From a checkpoint of a small sound classifier.
Model: log mel input, arch transformer, norm rmsnorm, activation swiglu, moe top_k, layers 8.
Rows from block 3, named by matrix and row number. Rows with one number belong to one attention dimension. Each number is 128 + 32 x the weight over its row's rms, rounded and kept within 0 to 255. All counts start at 0. Numbers have three digits each. After the name is the row's rms in percent of the matrix's.
# q: attention query (model.blocks.3.attn.q.weight, 240x256), inputs 0-51
# k: attention key (model.blocks.3.attn.k.weight, 240x256), inputs 0-51
q.99 092:109101158147129199115133107158139099127102133095093118158169142149084145136155097114111127114106132137089161163071137084143123165159091141136124135141091147
k.99 087:143126129145165130141162115149089079117106162102132119186093104109160158186115094130115089141206116090139102112089102085100205152113068129149061101170165100
q.100 078:194140148179144145138135126143151080140073073154116105156157143151131119104141125154115117156190152198134113157087096108154147099127158119148116205123195056
k.100 086:163106118095129145137143125167138122100155174098123144143141074170135055147080129139127136115137101147139143134114170105097093157103099119148135071039165155
q.101 094:102138112122205146130091131126092164141127142104145132106143148105107143113168136142126170122092110116048145149078128129140101145110147091129150192119142160
k.101 089:063105122129151135087166161128122113103162095109130116170130110207136160112156122100091144136111106192092106130126143080112185162177117105142096164134108138
q.102 058:197157158102104116160161130107098122144095119129105105124109155146074136147120131087095122097180126211204131092108121078075108102124098161114147028164165100
k.102 080:156116142145144111104149117098086118155043128119110100120077154068112149126102122165115107134176175109196118106136120076147124075135087137106144191135195108
q.103 073:138164124118119121132171140094117146146124107134145146099091133066135171065084168126104168119110142182142089149165120051130161117097137136094078219150125125
k.103 095:125111118094116102120113137151124160115160156129104113135192092136130096132132145135140208182053083112071141121154148138101132169166145109147118162135101185
q.104 099:152087143130096116123161146151081126137120116167131127151122100124128096123082156090165139175100156074156075106143136106118167157131152096093166104114128139
k.104 115:068117121109114156116126128117153134141090111117119129121057151075125147123110125125143189189141126108123135148146120084132114107083123172112146138080155107
q.105 097:062129078149145132126090127152181092137152110113108139170140095173140122182140109139145090151089124050078202117139125147149148122166184191139110170090115141
k.105 106:145152103119094086098111118147136164101111154121130165156155091167129105131181159126118119053152104156145150117104081170109057096132128147172137133152153124
q.106 081:145116156120163128152166121121083140115095162153131122086203150077140131108081129113131168085123101140182130136181114146148087122099151113115152133162155102
k.106 080:158080134101126076103081157125070105106157118153103134169203150121057153147119133124110166157076108127131144162185163175155125114182168107123146193116148157
q.107 134:169149138126163115079158148152147126136134151096108102125149123055160160145126134082160088097132076197091116139143113132118076146101095107112136149161181102
k.107 117:110095154140096117126124061130111114101164153170201155137165123142123119144172120081118128049070113135141085109144139095121149113115120110113138140087106145
q.108 104:128071138167145157132104144163145127122075107117136109163255098164115090145112122124159156143143139058089171145104126092162123131135091096116174123155105132
k.108 098:199059115091124080089190137161107115130133134061088138223168072111107129137061147130144206173155088076164138124140079084139102137121139157140114116101192138
q.109 089:187141100118118114167112119093127139129144126191119178084068130131158135117102091120093159096149162115209112150160130144094157105121123097157082050062119103
k.109 081:086113117128143119163117143126131150179158153128081160091108138159132122105104132153138139146123147129157194107163119105136102088137162118123129164100123112
q.110 141:116118129159129129169124124114124088128076134118106143123162169128103131094139108174147222167244122164145103152104100147140131102080092073135136153129165112
k.110 147:180093153119142158124158144157139108117169114117192118177161140133095094144012107120148029143044150111155136104133139167119123178102095142112136041118110150
q.111 092:114097091127163104142087130111111136118152126105148169100078128153117093073151136164129212132136131094097120128100149115153133154115102082159122173088121157
k.111 084:162125088094157162104121183131134179127165085099174119143104117179112185148127124106120118178026095155100131160145106138104152175126103104148130212084083103
q.112 094:129112140149110112093128132121094130147116143121084110115177141087127131111114136118149196094164129176147094115110100048155112117083071071117122115149149091
k.112 105:141100152127091178137145110201100092122179203174128153199137134135128091134090094108143085156079115126147092156096128067116182139130128131112140139115100130
q.113 083:116154129130115121130133146127110117138085112137151135152109143110111120112104132157135206121109105144100111143071087086134100128069138093122094216165187068
k.113 087:126109102070135117139179115157121091141163126095123125152240114109099109169081131122165184158061122119082156115114141124112082184099116138094165063066141165
q.114 080:184137114123093133140118182109142133111109070123125109127105137190118077109175131154113141189175166158130148130088133099094141134112060165142102146129200039
k.114 082:092135143153139188166154102163122132181111144092111125133154140123143064153060132158123110112074161116129148102129087116147077134090122166089159007076140115
q.115 068:157104168152126135185190102096076129111123107177147153057085133202130158056168117171146197098149159085163110089119130201134099113079152097141150131130135153
k.115 072:150127077133166172121132093083161140144115068104170108048130144130098111157075093173097089183115124109129111179137159119155121126108130128108185168083146115
q.116 114:059139117053105089127171131167146169114088110118172084127169137055130121117134158067141096130121139098148102107118199105154111149091105124103114151165171152
k.116 109:168156160127127068099109192126160224119092113140150094125161112084130140147184130135134134122067087049063152159120138146124110150122087090137152130119143129
q.117 101:138129171178138116146143123139150118121181133161165175165125111190113123131086153093109045073128102107089094124132135107139125153136127104162136138108106113
k.117 106:126114085114076156141081099097130090107125110167134134080080098084137204131132144120158195123168111141188109181163143120156130113128147127130114116096149145
q.118 060:116084137098173116120142169113072133134134128162171122079117144135086135072127144143131166158100119115174143117190142118148139138075155106095139111146164160
k.118 061:073128132134161147097098153093098147146121086134064110103106146162165126134178133122126137197115125070079130121120124086130167140172154138074141158136081092
q.119 080:064116098092112146118115108101137142121144115136148134151114141127119116189124101119103116097045151061132161107208150114117140109183134134099128080121058177
k.119 089:115161121134106093136149160139143185134089129130075112146066121127161182055141147157180154120130113104130110066114102137122116133131104123134085156192123097
q.120 123:174153132131081149147188119108097130147138122186123146129019141130122155117124135156103123126138154179186104135131156140092150095147127130118124076121151114
k.120 107:151156134156137158145103075098116095170110157162113129098083168089129109130112114114134061074138185102162136109120121149152119150094102170102131088144065128
q.121 135:151149127088113073118106125132144142121111138077126141109146171097171117120137148194106122154120103166144176097097100207118088120104140099127136126153162100
k.121 128:214135144122103096127135140137074114129169134146079099176174104144162094135127150117160106132136132110145133119127115098108130106185128149130144098112132153
q.122 107:077157108109103077101110112162178196117086106070174162145155129049152151124183175120108164088102121181098152141064139147132100139130128145119110140177098130
k.122 123:188152157118133115121112144126114173158162116130115106151185119133103098136164161127116131105094131091104143138146134165114142168167101088130128124119138180
q.123 075:110146130142140087144215127095080153114153163168102127093136145078125157109105120104120100058115107138180099135158109113105118068094124112092169038125131105
k.123 078:128113129163102120113125153081104112131104124173075111162100160091096158100120135093098164090148126128197123151111169125136171077173121113134155170144148143
q.124 083:131136090097158118145074137099114128124130136084108168131109147127120141140132098160114167080116096069143120102107110106126100099095139118144083110117173128
k.124 085:064111104117116111114145123156123150101168144111113160173172113152094147135112111134151125121075095170185152108156128116100126142203139120146140148159098107
q.125 126:134127135103137127127152154133125155134102175083156110147173144072106143103110140142119166096131085137128106182121105087143116142090081074093148118148160109
k.125 117:064116130097151102103169146127071099108159163150080135207207131134111184107130120094099161157094117102124100107138143065141155172170144135126108128185083150
q.126 149:125093145122134121115063135182168128108126113080140128144228100149130107149140134122106120214130126127106173141126119133158116182121088138152140196146091119
k.126 109:104132134126119149126107126183112143137173086103141143114118102165158069175129128154101188156119129151102135121120106134129098163084157135141134123042137128
q.127 102:068078138104153135114134161171127111148100138096164117180191111120103104111098164129139134144075115049121123119136111096180117160099122112111127198148148146
k.127 091:116129100066102053093129151140137169095130116091075102177167107136122177120174135150148192249155073102101126157140122063086120158108143196156124093108208109
q.128 060:192120124143150153123115107170167102125183120143134137115131128152151169137178098144144136205181160190075157130107156151111110151161114113197122109100098136
k.128 091:183134168127109167127102071132118094120150134158137133134070147150136125118132123098131029089163143155141095112096116097114141132096078160114133107063072118
q.129 104:143163122051126084141146135110125129126137139095156147092064153087156157038114179149141125118113087125122081095151121177087085148091147095116111167123194132
k.129 102:108152121138153177143114105048144179146167036142168120077148144121140146166161090117129111173081169100100133146126152145137142154118121152079145127120084127
q.130 080:192109171124137117110143154112113112139136117155100115094139128137138129088122133097142104162196131156225085114166097152135132117073101112134122109143137092
k.130 123:171143154146135174142096115132166126142114099158154122088069168107142079137122123182131107212101149140125126126093136132107139097087117144132145163061136091
q.131 115:080156116129182114119133103118135093136145197105098154145136150053144156124135127131134110058087105108047140156114123130159112115161200098111123175118124165
k.131 122:110114125120123134132158111123121107074166115130123140179142125187119162127165123102156148086164098185119113119118172120092184160163105110146093131181097173
q.132 102:186089211131098119107171132189114173126076100142157112124130144099125132105114101139178150161114181162154102200118147210129118183119125078098118127184074108
k.132 112:201122143115116119160112124109122116149119130130090104099178129069117119129078157156131164162104190068094145101152180116126117183099163109126119105077100138
q.133 119:123170105100087168130138148123138169146146087140130147143084134148119155124148160129095191160135150198122121155068112111102168142150118180152082220122100075
k.133 127:075160157141146133162129154163125133165088117082143136086176139124124060151146121153100116069120180174078115104148108137132078150139112107077146121173087151
q.134 128:075173120047124146136144121115129117132122143132149118084116138118096165130164160101109132092076097110097113114123145117110097129103170132115115195106149163
k.134 131:040128135164168142140171108097190204137075068116180124096160127123123146118158095127137122084078162108099095110101122140189113170122083112070123172167142092
q.135 104:131144162157148168122176108150149118146132131126117126163151127150097180114186147110122102130139162144068157178050152173129125144176134141134179199146090139
k.135 106:134106153114164096091112106133106082094086142105175110186113131127123151147150131087107163012237142148109101137133144150106173140112095131150098120126136174
q.136 108:115099108151193105115057148165141091123119112100141110131175129153120107119160147139161173155117106105040165149101147121176082174121109074162126224121158128
k.136 095:122116143118105145087119173169135139100147083089165115180154072199151181163149101112149142155087087115097115132154129077137161172118110151136111148077101113
q.137 076:049081101131141119104166147155155117144112159085095108097140155082103123146155082119124159146113138130096145149120140102152124131092127109106149108113131114
k.137 086:077126119140107097100153116135120116108113161153118166182163128168151183142160106117119087164083113158150125130070095073089176140119087151135107215146055108
q.138 150:147161080061135108099096102118147127138173159137104111093077172137129137144153159162117078102109101147126139102156154145108113090137130117125131092121147122
k.138 156:125130167125123123116112123049089100101147137177135130131094120151142134094181145129104152090160096140153101139154121129099164096157094126163104128135144130
q.139 135:058082149100102112136125120104131099106158170178149146109135141130126197096155161119099147128141116111204117154164154152156136103129151124155148054099115131
k.139 133:154149156166147139156101143080143120140147120110166133095073165112134125105148130146125110162138134137176111168096138132186165154157110077110103143158109080
q.140 100:178092114137105169165123148119142116120134073119123108136072139222102092085154118172129133190153165131158136127085132130099155140091076145170127099108205058
k.140 094:081170095138180129174137105147120152164081172077110150108169103150151111157054118120135064067159160121105161104128112139169075090067152153078148086122109090
q.141 110:114160122139137148118142132101114166148081148101119116161179165094072187134139161128132138110155108156084104152082097084126098138117123102132163173174155141
k.141 102:095103172120152117097186146130121120095134126138158107192149112118106166116112110087118132075101166133118068127128164146126163191160090116103135065199143174
q.142 105:096130134171186108080193114125161151139183160170096149144124120114129163131121139101145117054098107104123092114150123144146151084148160112110175115102088154
k.142 100:143124116137111169131124075115144075091154123204143140143085156145108127094192136102082125036202107148121097149110171146102177112172122133108114170161112138
q.143 095:079113122142157122129113114126133135126129139201159107093136158150147151149098149140143180089137077151185157125125123157148147056119148146152150135111137132
k.143 103:182168150112144118126125129137156132134187095129141125091148135113110063139142099150124075198115099127056146105115118177172070105187162103100115149170125115
q.144 110:254189158170138142119121065129076170122127124151115085164112126145140143143129108144179051107236117139160129153082093169071131070142122150154130134116169114
k.144 106:131120145101164125094136141167073105129098083121117116102113114082117207185112112120116141147088176163168117111084106141100108109101114087121089111157149059
q.145 104:158138113107111120132119111166124165097079172162122113167096093124145124106117133147201169216219126161140121186139089108063114091106093123129123146122181166
k.145 119:110107120097093109100157174192085081150125101101074079127207125118075165158111152149150157209095147119117105133156119130152118168136105124097129157131108121
q.146 151:096155132136169117180103115108119116144126160193103131116103151092141171101118120142089056109137117057113117136111123090120130094121145172157136032131211158
k.146 141:098108128106141108104115133171127130133091158093081128150162111157082188153172094138139212118090126131106125158125130140174129143124140091138115219205112119
q.147 146:081093162141100125117106123126144146104068122067108111123198101157114111109105090128147184125145128199073161163165074143148104168128089095142110172155078120
k.147 141:184138112105093117123137159136094156119142111128145094236152137104110120181072175130136150118119149165168115153162166118097113153156133114127148086145091109
q.148 150:047061087129122087130152159065087110106185146157118132135162076161110131081112097121157179186101126090093131130197108137180143157113109079142173229161096114
k.148 139:111139110106134111115100146153083185130138102093167112209171117133079115155131154127077127120098117166117142097146143068105093108199122102088157164132084143
q.149 112:208104115096081122090118119133118176120137108142097126098136092181125151084149140154186205155191136093152101105141109107100135125118135190113154100078116091
k.149 104:135098165127114118149152097145109112143114098133132101071123112101151129175091122160133085200144159089088105164107147144162114118116118104098133192129128139
q.150 083:141172140147144192137165114101147088124165104120128132115075155085173154108105127094124038069068137136177108102112137161143138108130146180114122121120151137
k.150 141:134112148149166099168152108122140055119142178128129133114071149159155120098134117093145097107190107137170111145150164136118160099070125106136095068133177155
q.151 091:198115136125135153100141098157089189149115136168107111110062101144140166123150125154182120134163116119133109138140131117108111115129141169126124091108147096
k.151 094:177094156129093138104164124186136124123082124144153084159108095129168070128087166161086165098177102148138091144117130172078158130126084092132123200157092153
q.152 113:142142122116147135135144134139154129096153116166128121124110109108176104151126134117146135164046148130150080139173139192116113125113128099152128147164135167
k.152 122:181164115070077129131164108122131075127139141155097157140135126118145160117098123117120123108159100122144124112193130125091141115135060124160084178108143207
q.153 096:036128096157111157126202147114118064132144127082160156183161111132114135109075140070113163096068117061113119167145140139138139123112078128102154173111168141
k.153 093:100135123163142133103163126103193099120156126143114137193182151135107152139102117069184202118086104219083135087147168151112128207111154126136121075175187169
q.154 091:126131157119111103157156185111112146155074134160154141102140170081100161169093131128117134049054133141154113129165117140111131188133150139097113098155143125
k.154 097:102118104153161120134116150095133128125149157140127183115127136208129083140103136151143178148133105100140101154130131119126168158103108111160078130110089140
q.155 124:147134160078074174122073114098113107107175099155104140086062116214135095086140129157189177131151094111133120135096137174099154132162145128156099085076087092
k.155 123:148109111149133097140071107156109157108150111160104128112098100061143152148102112114165136124186108132141158112139084111174119089113148128134128087148176102
q.156 098:178112132101042126091123110115167155111090123096130141085096129192126084149143109131142205129086121174153071122137132202102129184111135119126109129124052082
k.156 101:187161127145095116158145145057128154082136073153163138103064122148181104090104182130128128110167106118144121126167167111080160128094079136174127116123139154
q.157 134:100126135088101129100142111164164200114080139096142103058063133079151087157153112141135101143102152154143104109191126205118123154130093099107104203200091124
k.157 142:165155122110041149139107164167081180096135144140104137151118138159179089160105202133131119150152147069170096172189118129066171172122127161162096168070098173
q.158 148:167127107050056156094150112127117098100130118164116118128093126171154062081181102128151121165152142152166113138103153152056120139165122133121116141098143123
k.158 143:139132107103118099103134143195089116142157093117099130103164155073096205140097136174147136160142134123124165100181101162145104136130159157060132106110134080
q.159 115:202179141111076166109141116149185141101155069141145129127094123115170101119138137136165065091151142181148120146123134215101137139155148156117108100077128140
k.159 113:209160130090105129123120093158149170109154120179120151129102129069178188182136120120180126091161134158181126151206126152129125130082177128158108127118173119
q.160 138:119150131178148120178119138115135055089129104123123133159189144061159101162097128096101090097091149120103167141158157150144139143125114089155133116112117210
k.160 126:168147159128161133133076175080137058147131136161169160161132153156123215062162070125099126074058126109171125106144132110127132091118104118106091114081143128
q.161 107:089147171164139124175149121117119079125121099074158136149214179099110182181075085085092057064087117159121141129111106151158128143124107088121114141128146126
k.161 088:075134105124193140122096150079164136126122125094151150123128121121099143170134133071168193081135130143142141133105126125125096118091162157112112010127131095
q.162 129:181125164129142131118160125139112149151131116127142109087053147074135144181128154123182151109155112207164105150132132133093111102115131158093113107141156109
k.162 126:148125148149094157122088133163089121116161164187091135111049127190174085112104123129114161119127102159175111181107134253096174112117093131166094117074095168
q.163 141:112149118098148128149155103115088082139158109169148121153091137091138185113123121085110098109137096125191104127108155142104119082098149171115132064136183094
k.163 124:043099111145172132119142139162134054146117144076102130107164096143094203123107116101125129158151111127099133117117097125146106137121169135078128219112090131
q.164 156:150154121138112177141132122110105060151163135152122167159108138163127153056105140109132119091149122135181152122092151063088153110119163134124142054088115118
k.164 141:080084131181204108126147145138112087146134142129136119085098119145091138132090129140122117135088102123134140086080116086138139093159145136098138066157161130
q.165 153:080189132120090186137161110090146117136134100146130131086138118184144154041159114131134092130111141151120139126111123157141124114121141169080127114093166125
k.165 153:087144107111162160142165111183112148152114164118095103124095123094170112160134122131163094106178112140153138118129119154146080089104217141088135054149168156
q.166 104:137162125126106110130123146136139150134111136160115161069163138183102165130143124207151096178124163092092157127111119090139172150135134125128105147115128176
k.166 112:119085133096138103113116113091144152139087150149147140049063147088149067139140138155092148145161148082100137155089157147168144093093086116130127075134174146
q.167 088:190184166173163113137151129100142114138127084114136093109184171112140138180107114144140027093097151184145139135114087198159136121130130145105089164102118133
k.167 106:111139144096160128146142122083117110127108109132122126093076154137163086122132128103099097118154126199167121156116123182083127103081138121141121050113151128
q.168 181:100102124112117166104124163138095118125127114080127130168152107201099163085175143160143167172147128105083141154139109097097137143141088082135163200127110125
k.168 126:156097117133163127085136122148106098147143143150141111114074146152138099150125118158150087132129137107102126129104171099129164084055133106172154087120153134
q.169 137:078125130102121123110141124052082086113169127133109116073067126145147088092114135126166181096130142105142139108186168111098102129129157139117106160133101149
k.169 140:105117148136119101149133110116078181126119136152142129110140142095113086191103150152093155142114116141137119078110147141121152099210131105098120103164171163
q.170 144:054120098162152118141158141091131122143101109090119152211122110126103139089107126135111126131121119052074138122175132089134106108103100163152151152172180146
k.170 144:107128137133099082105150081130129110116107151116126115161205092170118111132163118106142159118134114128075111120141146139123105174109163153145126215106123166
q.171 090:154144133107124082113100103131142137126113096161090149101194143173129096145145088170081128141137143106111120097105138123166117144100125149145126078103100115
k.171 098:170119127084116129109125102067170142113149078057179134115179143065108157118145128084109151146162141158083164118126106160159109173166088124078141168170076062
q.172 102:126094146146159129131151127115135098106140142111129104145129124081139134111070120101139034065108112156118132165168143218181127160180116065160115128155099149
k.172 124:132138130080095105119089088159127185125141147111131155214169108126109147157154131149126233123165093138212104165194097146143108117145124094133106222131103084
q.173 097:106145070128117088147195128070165157105115135188131156113132106109128118145111108103142119113132196098194111107166144134122114152065143170108146165171115154
k.173 096:140121129081114102136201085126165144114106092136100139133169149127102132134119134154102135145099110115109132102186121134098109167183114148109135188109113122
q.174 091:183131129123129141095187155155142153122157087065135113140132105095132145151104167117187171184108121177167123158106135092156146120110128116092133195179116083
k.174 117:159090134141121141133151097128106060132170170170065128088048139179174076101127112063122098157182118126140098167119151170129175136098093121176101099104149163
q.175 106:172102080148094098112136138132125118164111182159087173136235143151099157132084115113140112163104155110143106140120098129164148163135117141128126102116122136
k.175 109:120128110125175121130168178098136147146136136081174084117116145110118078088079109114166133153120110147104092152134143106141119149098110113122140071174123111
q.176 097:159120143131108121122174135146130091124155094076135118174230124125098160157109120101135178141089148166131160138143149137121139173130113078139128209129105104
k.176 119:172111140126127134129169110123114140127137118105143104096111114107168115114087139103169072114127126109164131125078144089078105098109167174137129000063138125
q.177 109:153147144165154136142114066137146049110136120123094128112113140166121133142135081117119106101205112113102158151085148142080151082123130125190144141086126130
k.177 130:181140133118157103097072110138102193108115077094202134074110132078101198137132109125132145095073145175147172105081159131117111075149106155118130101079190091
q.178 121:106167117155154175151088121089154058145156145179104161099069172132147109130170114146062062077095121111104125093082161133112116080120169184147098085081163175
k.178 104:083157161133196083149164128159138132131107150107201147148124154105129119088185119136070054048114103145168119093094125129121098091057168116109126081169181116
q.179 128:111072137127126101156100164141089173121098134082114111127161093199102137083132147137125179205145124040072132122190100115185107148146089099166182109146147138
k.179 117:054133125140118135128138184117156107133115081075077168143171101151101083129101119144133154247121186111080137174132116119111163185129120084139146122129134138
q.180 138:079161160115162142128171143151074087129093138095194099170153165125111205130189138148125106156136152123111139105109118135126101140136121065101119182136185132
k.180 160:081123110133148168109158135126156112139149141095113165072080168147130083085118105119148145182161139141109130121083070159122124149097108169104149106133140122
q.181 075:101113119101107140087165056162084103139099126132099130125140127188101123145123091087110058176138131151112130128105172175125142115125097127149110144113119137
k.181 099:111125100095136128098133177162146139145136104060147090153117137079095139130094135153153191183168119148140131135137131180111161144163092139061157076120121110
q.182 130:145116115063097086141095142185118211116081131081105107131201112122135141162169131121151219158161142239077129117105058120129098156107133148110119177125138099
k.182 137:119135107141171128135175193146132079144148059041138138160123174127116098106105147160115094208116162149075105150147131122114145167133115109121139119105103075
q.183 120:110134121112122148109090116167145153163065135128127088113104113147133084119202147141159168165169091133087123201039101075095116121143111127090131111138161125
k.183 112:152124123144103126141140123134097068141163151169090094100099146155109117087131097139159121129113143100082152119149102117149108158139111164154146180136181151
q.184 123:171163153134140110120121101136141156146102117162120118098138166093139119194134090144099089112128129246104117092049088161142111131128140145106086140120130121
k.184 110:156158157116147109137127161084092172094154087084180101121080145102139116114142176097099072065106134203157144136124118179080125144123124180103117048111087091
q.185 129:153145123114086129106102102118132195129119106175118117058052148120143058156156140136144168114127143150171085090118141182076120130104133198096095143166126119
k.185 104:148178172133074109148112126162075139077152129148153132138171120112163061143107155128107108115133162123133101136158124170086161133092120106105043151073134162
q.186 137:168181120137174148138138137073142120149158035139183139092194166097150170170120108104083100069061166177099134111067154110102115167139139138106136098095076173
k.186 179:163141157112111121141100090095119111112137113161130128122105111129157146159130129106103116021095108104167151121152149140121115106152148137176099084102151164
q.187 136:085139127190153121111166179126151177131066122089142101158145132084124116120098131145118134098139151103084142170187103111146103169168099103098151172137101166
k.187 131:128130165124116126156089094109108149101151115224116116141150114138112128149126088121166184093123132148152155146156130148153116172094115131158111147165113116
q.188 105:051107109163083141141134160112132113109139174136155168134133116187091143109076110108147194124072127120133095161128092163086145144063098084110101191104077111
k.188 108:082133070164144124132146163118183095127088154143130116157130103130117133135051149073115063083114104174123139124181137075103123137119128141131121077201124193
q.189 089:137155125142118065129101102150150202122057142115110088127182140141121123159148075159143147121192138135116117115120090155132112160114109141124096156120139117
k.189 091:168140138076111124120163149145139188136101083111141120111123163057123141186069160127150111143122162138114107126067118175155087151148149149074146145176122047
q.190 126:130113112145096151102098109121147152141140140158163145086056136124126135129123130134125147131113109113195088120084145074092157106083131116127080140143119081
k.190 103:120142102171091111112137125094113078090130136128151124133163115141151128133129176083072112082126122125087127114176181089107131145110131095142112190167120170
q.191 127:147104125141112128121117134113128101126161140132079142209157099147134119106079104120139117131135085146131108141157132171141121115114111119189127170152102152
k.191 139:133135149108112126104112116165082118112174141084138110234200113126085154138137139117143098120100115162156069119119150139112120157121119080126111194157066096
q.192 107:167112129108091079080127063128151099088114100190126116112058109156174094155152145091116099098116105190117113147210130176114148139149117129168132113116127148
k.192 117:123165128090095134124084147091086128144108139145041091144091139109109187124159160140112182128122122105102138101130138108113134094158106110120139189083056152
q.193 109:136089111109133107120072101136079128118132150172098153091134076113151211166085115103166092159142110083146142139217123104163113122063111174143131142111152107
k.193 106:115098118142130123105121119128110147127088081143122088117105123168079143165112112101111111154175125139136097109150122104106143112192118158119104149124096147
q.194 081:106104107107092077114147120117085129108088097158117128071144099066141129133060099156224119137099154116127118158187125096120113127090143178114121122144086117
k.194 073:162085110147092180126137146115134146134102107144136117162128108152112144088029148118087099139113126090083125127159133115130192164156085104155138116139089138
q.195 093:131127136173157104137119101130201147140122161128175088084149129120092074159142109106151126173050099198116136133083133089144158135140133117081134088162072164
k.195 105:119112120096126117124189086102151115123134092144112142100088125059124023112164176108136151143079149125155147130146112132136163139126120146131192182156104104
q.196 109:131142100155154137166143139142083090131163149150092158156168133137106233109097130134096097118138131075107144100171108094172164132115103145148144158106108152
k.196 108:074130113117153145099175095127138104146057128094135101166136094116158097089131132129130134122194122122087135128153126106155112132093106129155113159166117122
q.197 081:132143143100111088098148098151154129116137134146109077064105093143171099121076097089181128111137145156104119176196158134141116126094110172127152086099163130
k.197 081:132139107075077171108175146102111114117104088129092103099079175047152139108069161068142124180152099092119113156156132119125201107202167153140134147123127134
q.198 070:140087149139101119116168141109113149109158134146118070127143112122100071087110100123180136122079121171184130151143096139105115150143157115074145146121133096
k.198 107:114150120102147085186178134116144236102061100114103172191166127136144120085074114119130124137134138110123108110095141115112140135152133178176141100106191146
q.199 105:135097139174151099134113155082124166124155103128159113145070142124127162099072104118121137112129130177163108167132113098133144116099123185097158056174134088
k.199 094:139115147099093119136212116184131149130122070126109163090127144059120091167082117112155079142159113131168112094092089122102147120108092174101146197151112125
q.200 120:112122127093185139132124113151134143150140123053149126151142104106127071122086136162124147086120127055069125132091079123160080121121149106162145134091113148
k.200 092:109114090202100097094141167098149074120146142137155139149124102144118114129092111124100161095144078068120113176117161136147161124137120103167102090156108108
q.201 136:132150156101061162122128143122165111133139118140109104109150150125155043106160108135162115142182102171150120142112147168116141126104121131111120089146177088
k.201 100:130117084091167091122088156099177173141112129082102157058094166115143143152093088080155121140163142071158103082144127157122083154114126156097148053082164157
q.202 100:103116114157180109083095142106161134133164103104155109137095173185163123162090117136083141086137139097082151144082092158151136139132082113158154157204104127
k.202 115:136147154125158099122186094101115103148138106187131132090151113130168112127094108166127176116139137067124131154117127095146134116084103097123136179117138147
q.203 140:143142109118137130148092133156131132125101112113140101044111158148153094143133135144092123154151111134061139167142123164118113127089092161137174053122082116
k.203 125:108157117117171104163093133082127145188129137200135128081136104089106164124138122161118107186115135149130160121131093135192141147119068127137133056161151134
q.204 095:131121113131095165150116178106125192152149117122116104096127145155138118116122117127164152131155176167127176196143131108152120115059146181125153103110136139
k.204 103:160117109125183157092184134182133137120146083113173130074097161142170159185134143099102092084120100112160148196176117151129121088167142117123141152119161094
q.205 104:110095133081117095128128163132127143121161129121131108195173146132134021092144120174144158137115121096163103136125105164078107146159128099115138141097151116
k.205 113:148119143138187090178152119150141107117145141133172141097110104132144119091119150159156187114129169134194133139123164157132105120090146120130148054118185067
q.206 147:178165097146136136138142165149173101144122122059119143140172162088086142121116123120117108148130149166132107116096153078107128139166116116074111117176092114
k.206 142:132111145135096114151117095131146166124127146104143140121135144107149084108128147118172144173089157198156213102109126153125099150150155174134149063111172091
q.207 121:108116109129124131124108133121104183108141125125088150120054112172126113135132187101092144087135151080131148133196116161144112114172133138161122120075153165
k.207 123:113130118141131117118098140099081121144144161158088113132067144139092227125179107148131160166116134102096098144126129125146161089159153095144079176153097091
q.208 105:092116122150136153158121191083115051132136111098153119150113133128109154092129107153129154161170136155170106136134098060144114113103111189097159059177146108
k.208 107:100137128055137103124155130116170147108117139063098205154139137110162111124139126098140035163158125122107089102138106062108110163076076194119107138153126122
q.209 108:082168141117078164121164156113217152124080105122175101124110179113147029079111138156119120098117127191169115173091122119106151144105151136128094163188124084
k.209 104:089141120162170121114153124163150127149158120183169126057136158097146170156092114142141114061101091089139147094082138190129110120090111125096137060146114129
q.210 078:161121109151166111168124095143066168123122120186082116090111120089104181120074141125111112141177132127119132124175162114136126100156131185107161096058137138
k.210 084:146087126107117154116134145081079191143094086111138150166105139077065119138090118125149131167093172141142108099160114136134165136193128147143158123125131107
q.211 117:117104120087065113116158160137151062104093126138047104167162085089108086123119144100138119099126108126182121150222135095127126130138140120110127147149153141
k.211 110:133087125122104134136116122127077068121113184113099080149184090137110100114125156125127185177088086126109155132112167078114152139138118123091122168111095132
q.212 128:119119128127169149147149143088075128129099158143109076121090122196134136089142127164120121179186119105081076182160116147116155145139104206136183142122195151
k.212 116:080103094100158131125099123184143086103123116149178137157132138122110195135106185116093113120137087080186157121198128117162112108208075114129149168125189176
q.213 107:175142124085144160127180130130131096127148086094111151136194098125102111093157140113134108109129157152073110113080146091124131176130124151121117145046113118
k.213 105:160119110122141050143117098148152101109103148091128116153113076137131086118108178108154159145133151127159188158120182111105110133167118110119149131153205097
q.214 099:134117127126168101128153103138077085121151113149092113137124090102093135107141139138091086090137120090088129112209116175153122120152147140139168161116138113
k.214 101:103094102138095105150065123078066121116090190122108139140114094110112133093146100152123173213131111125091112094119122082158174134162115135156087127134146129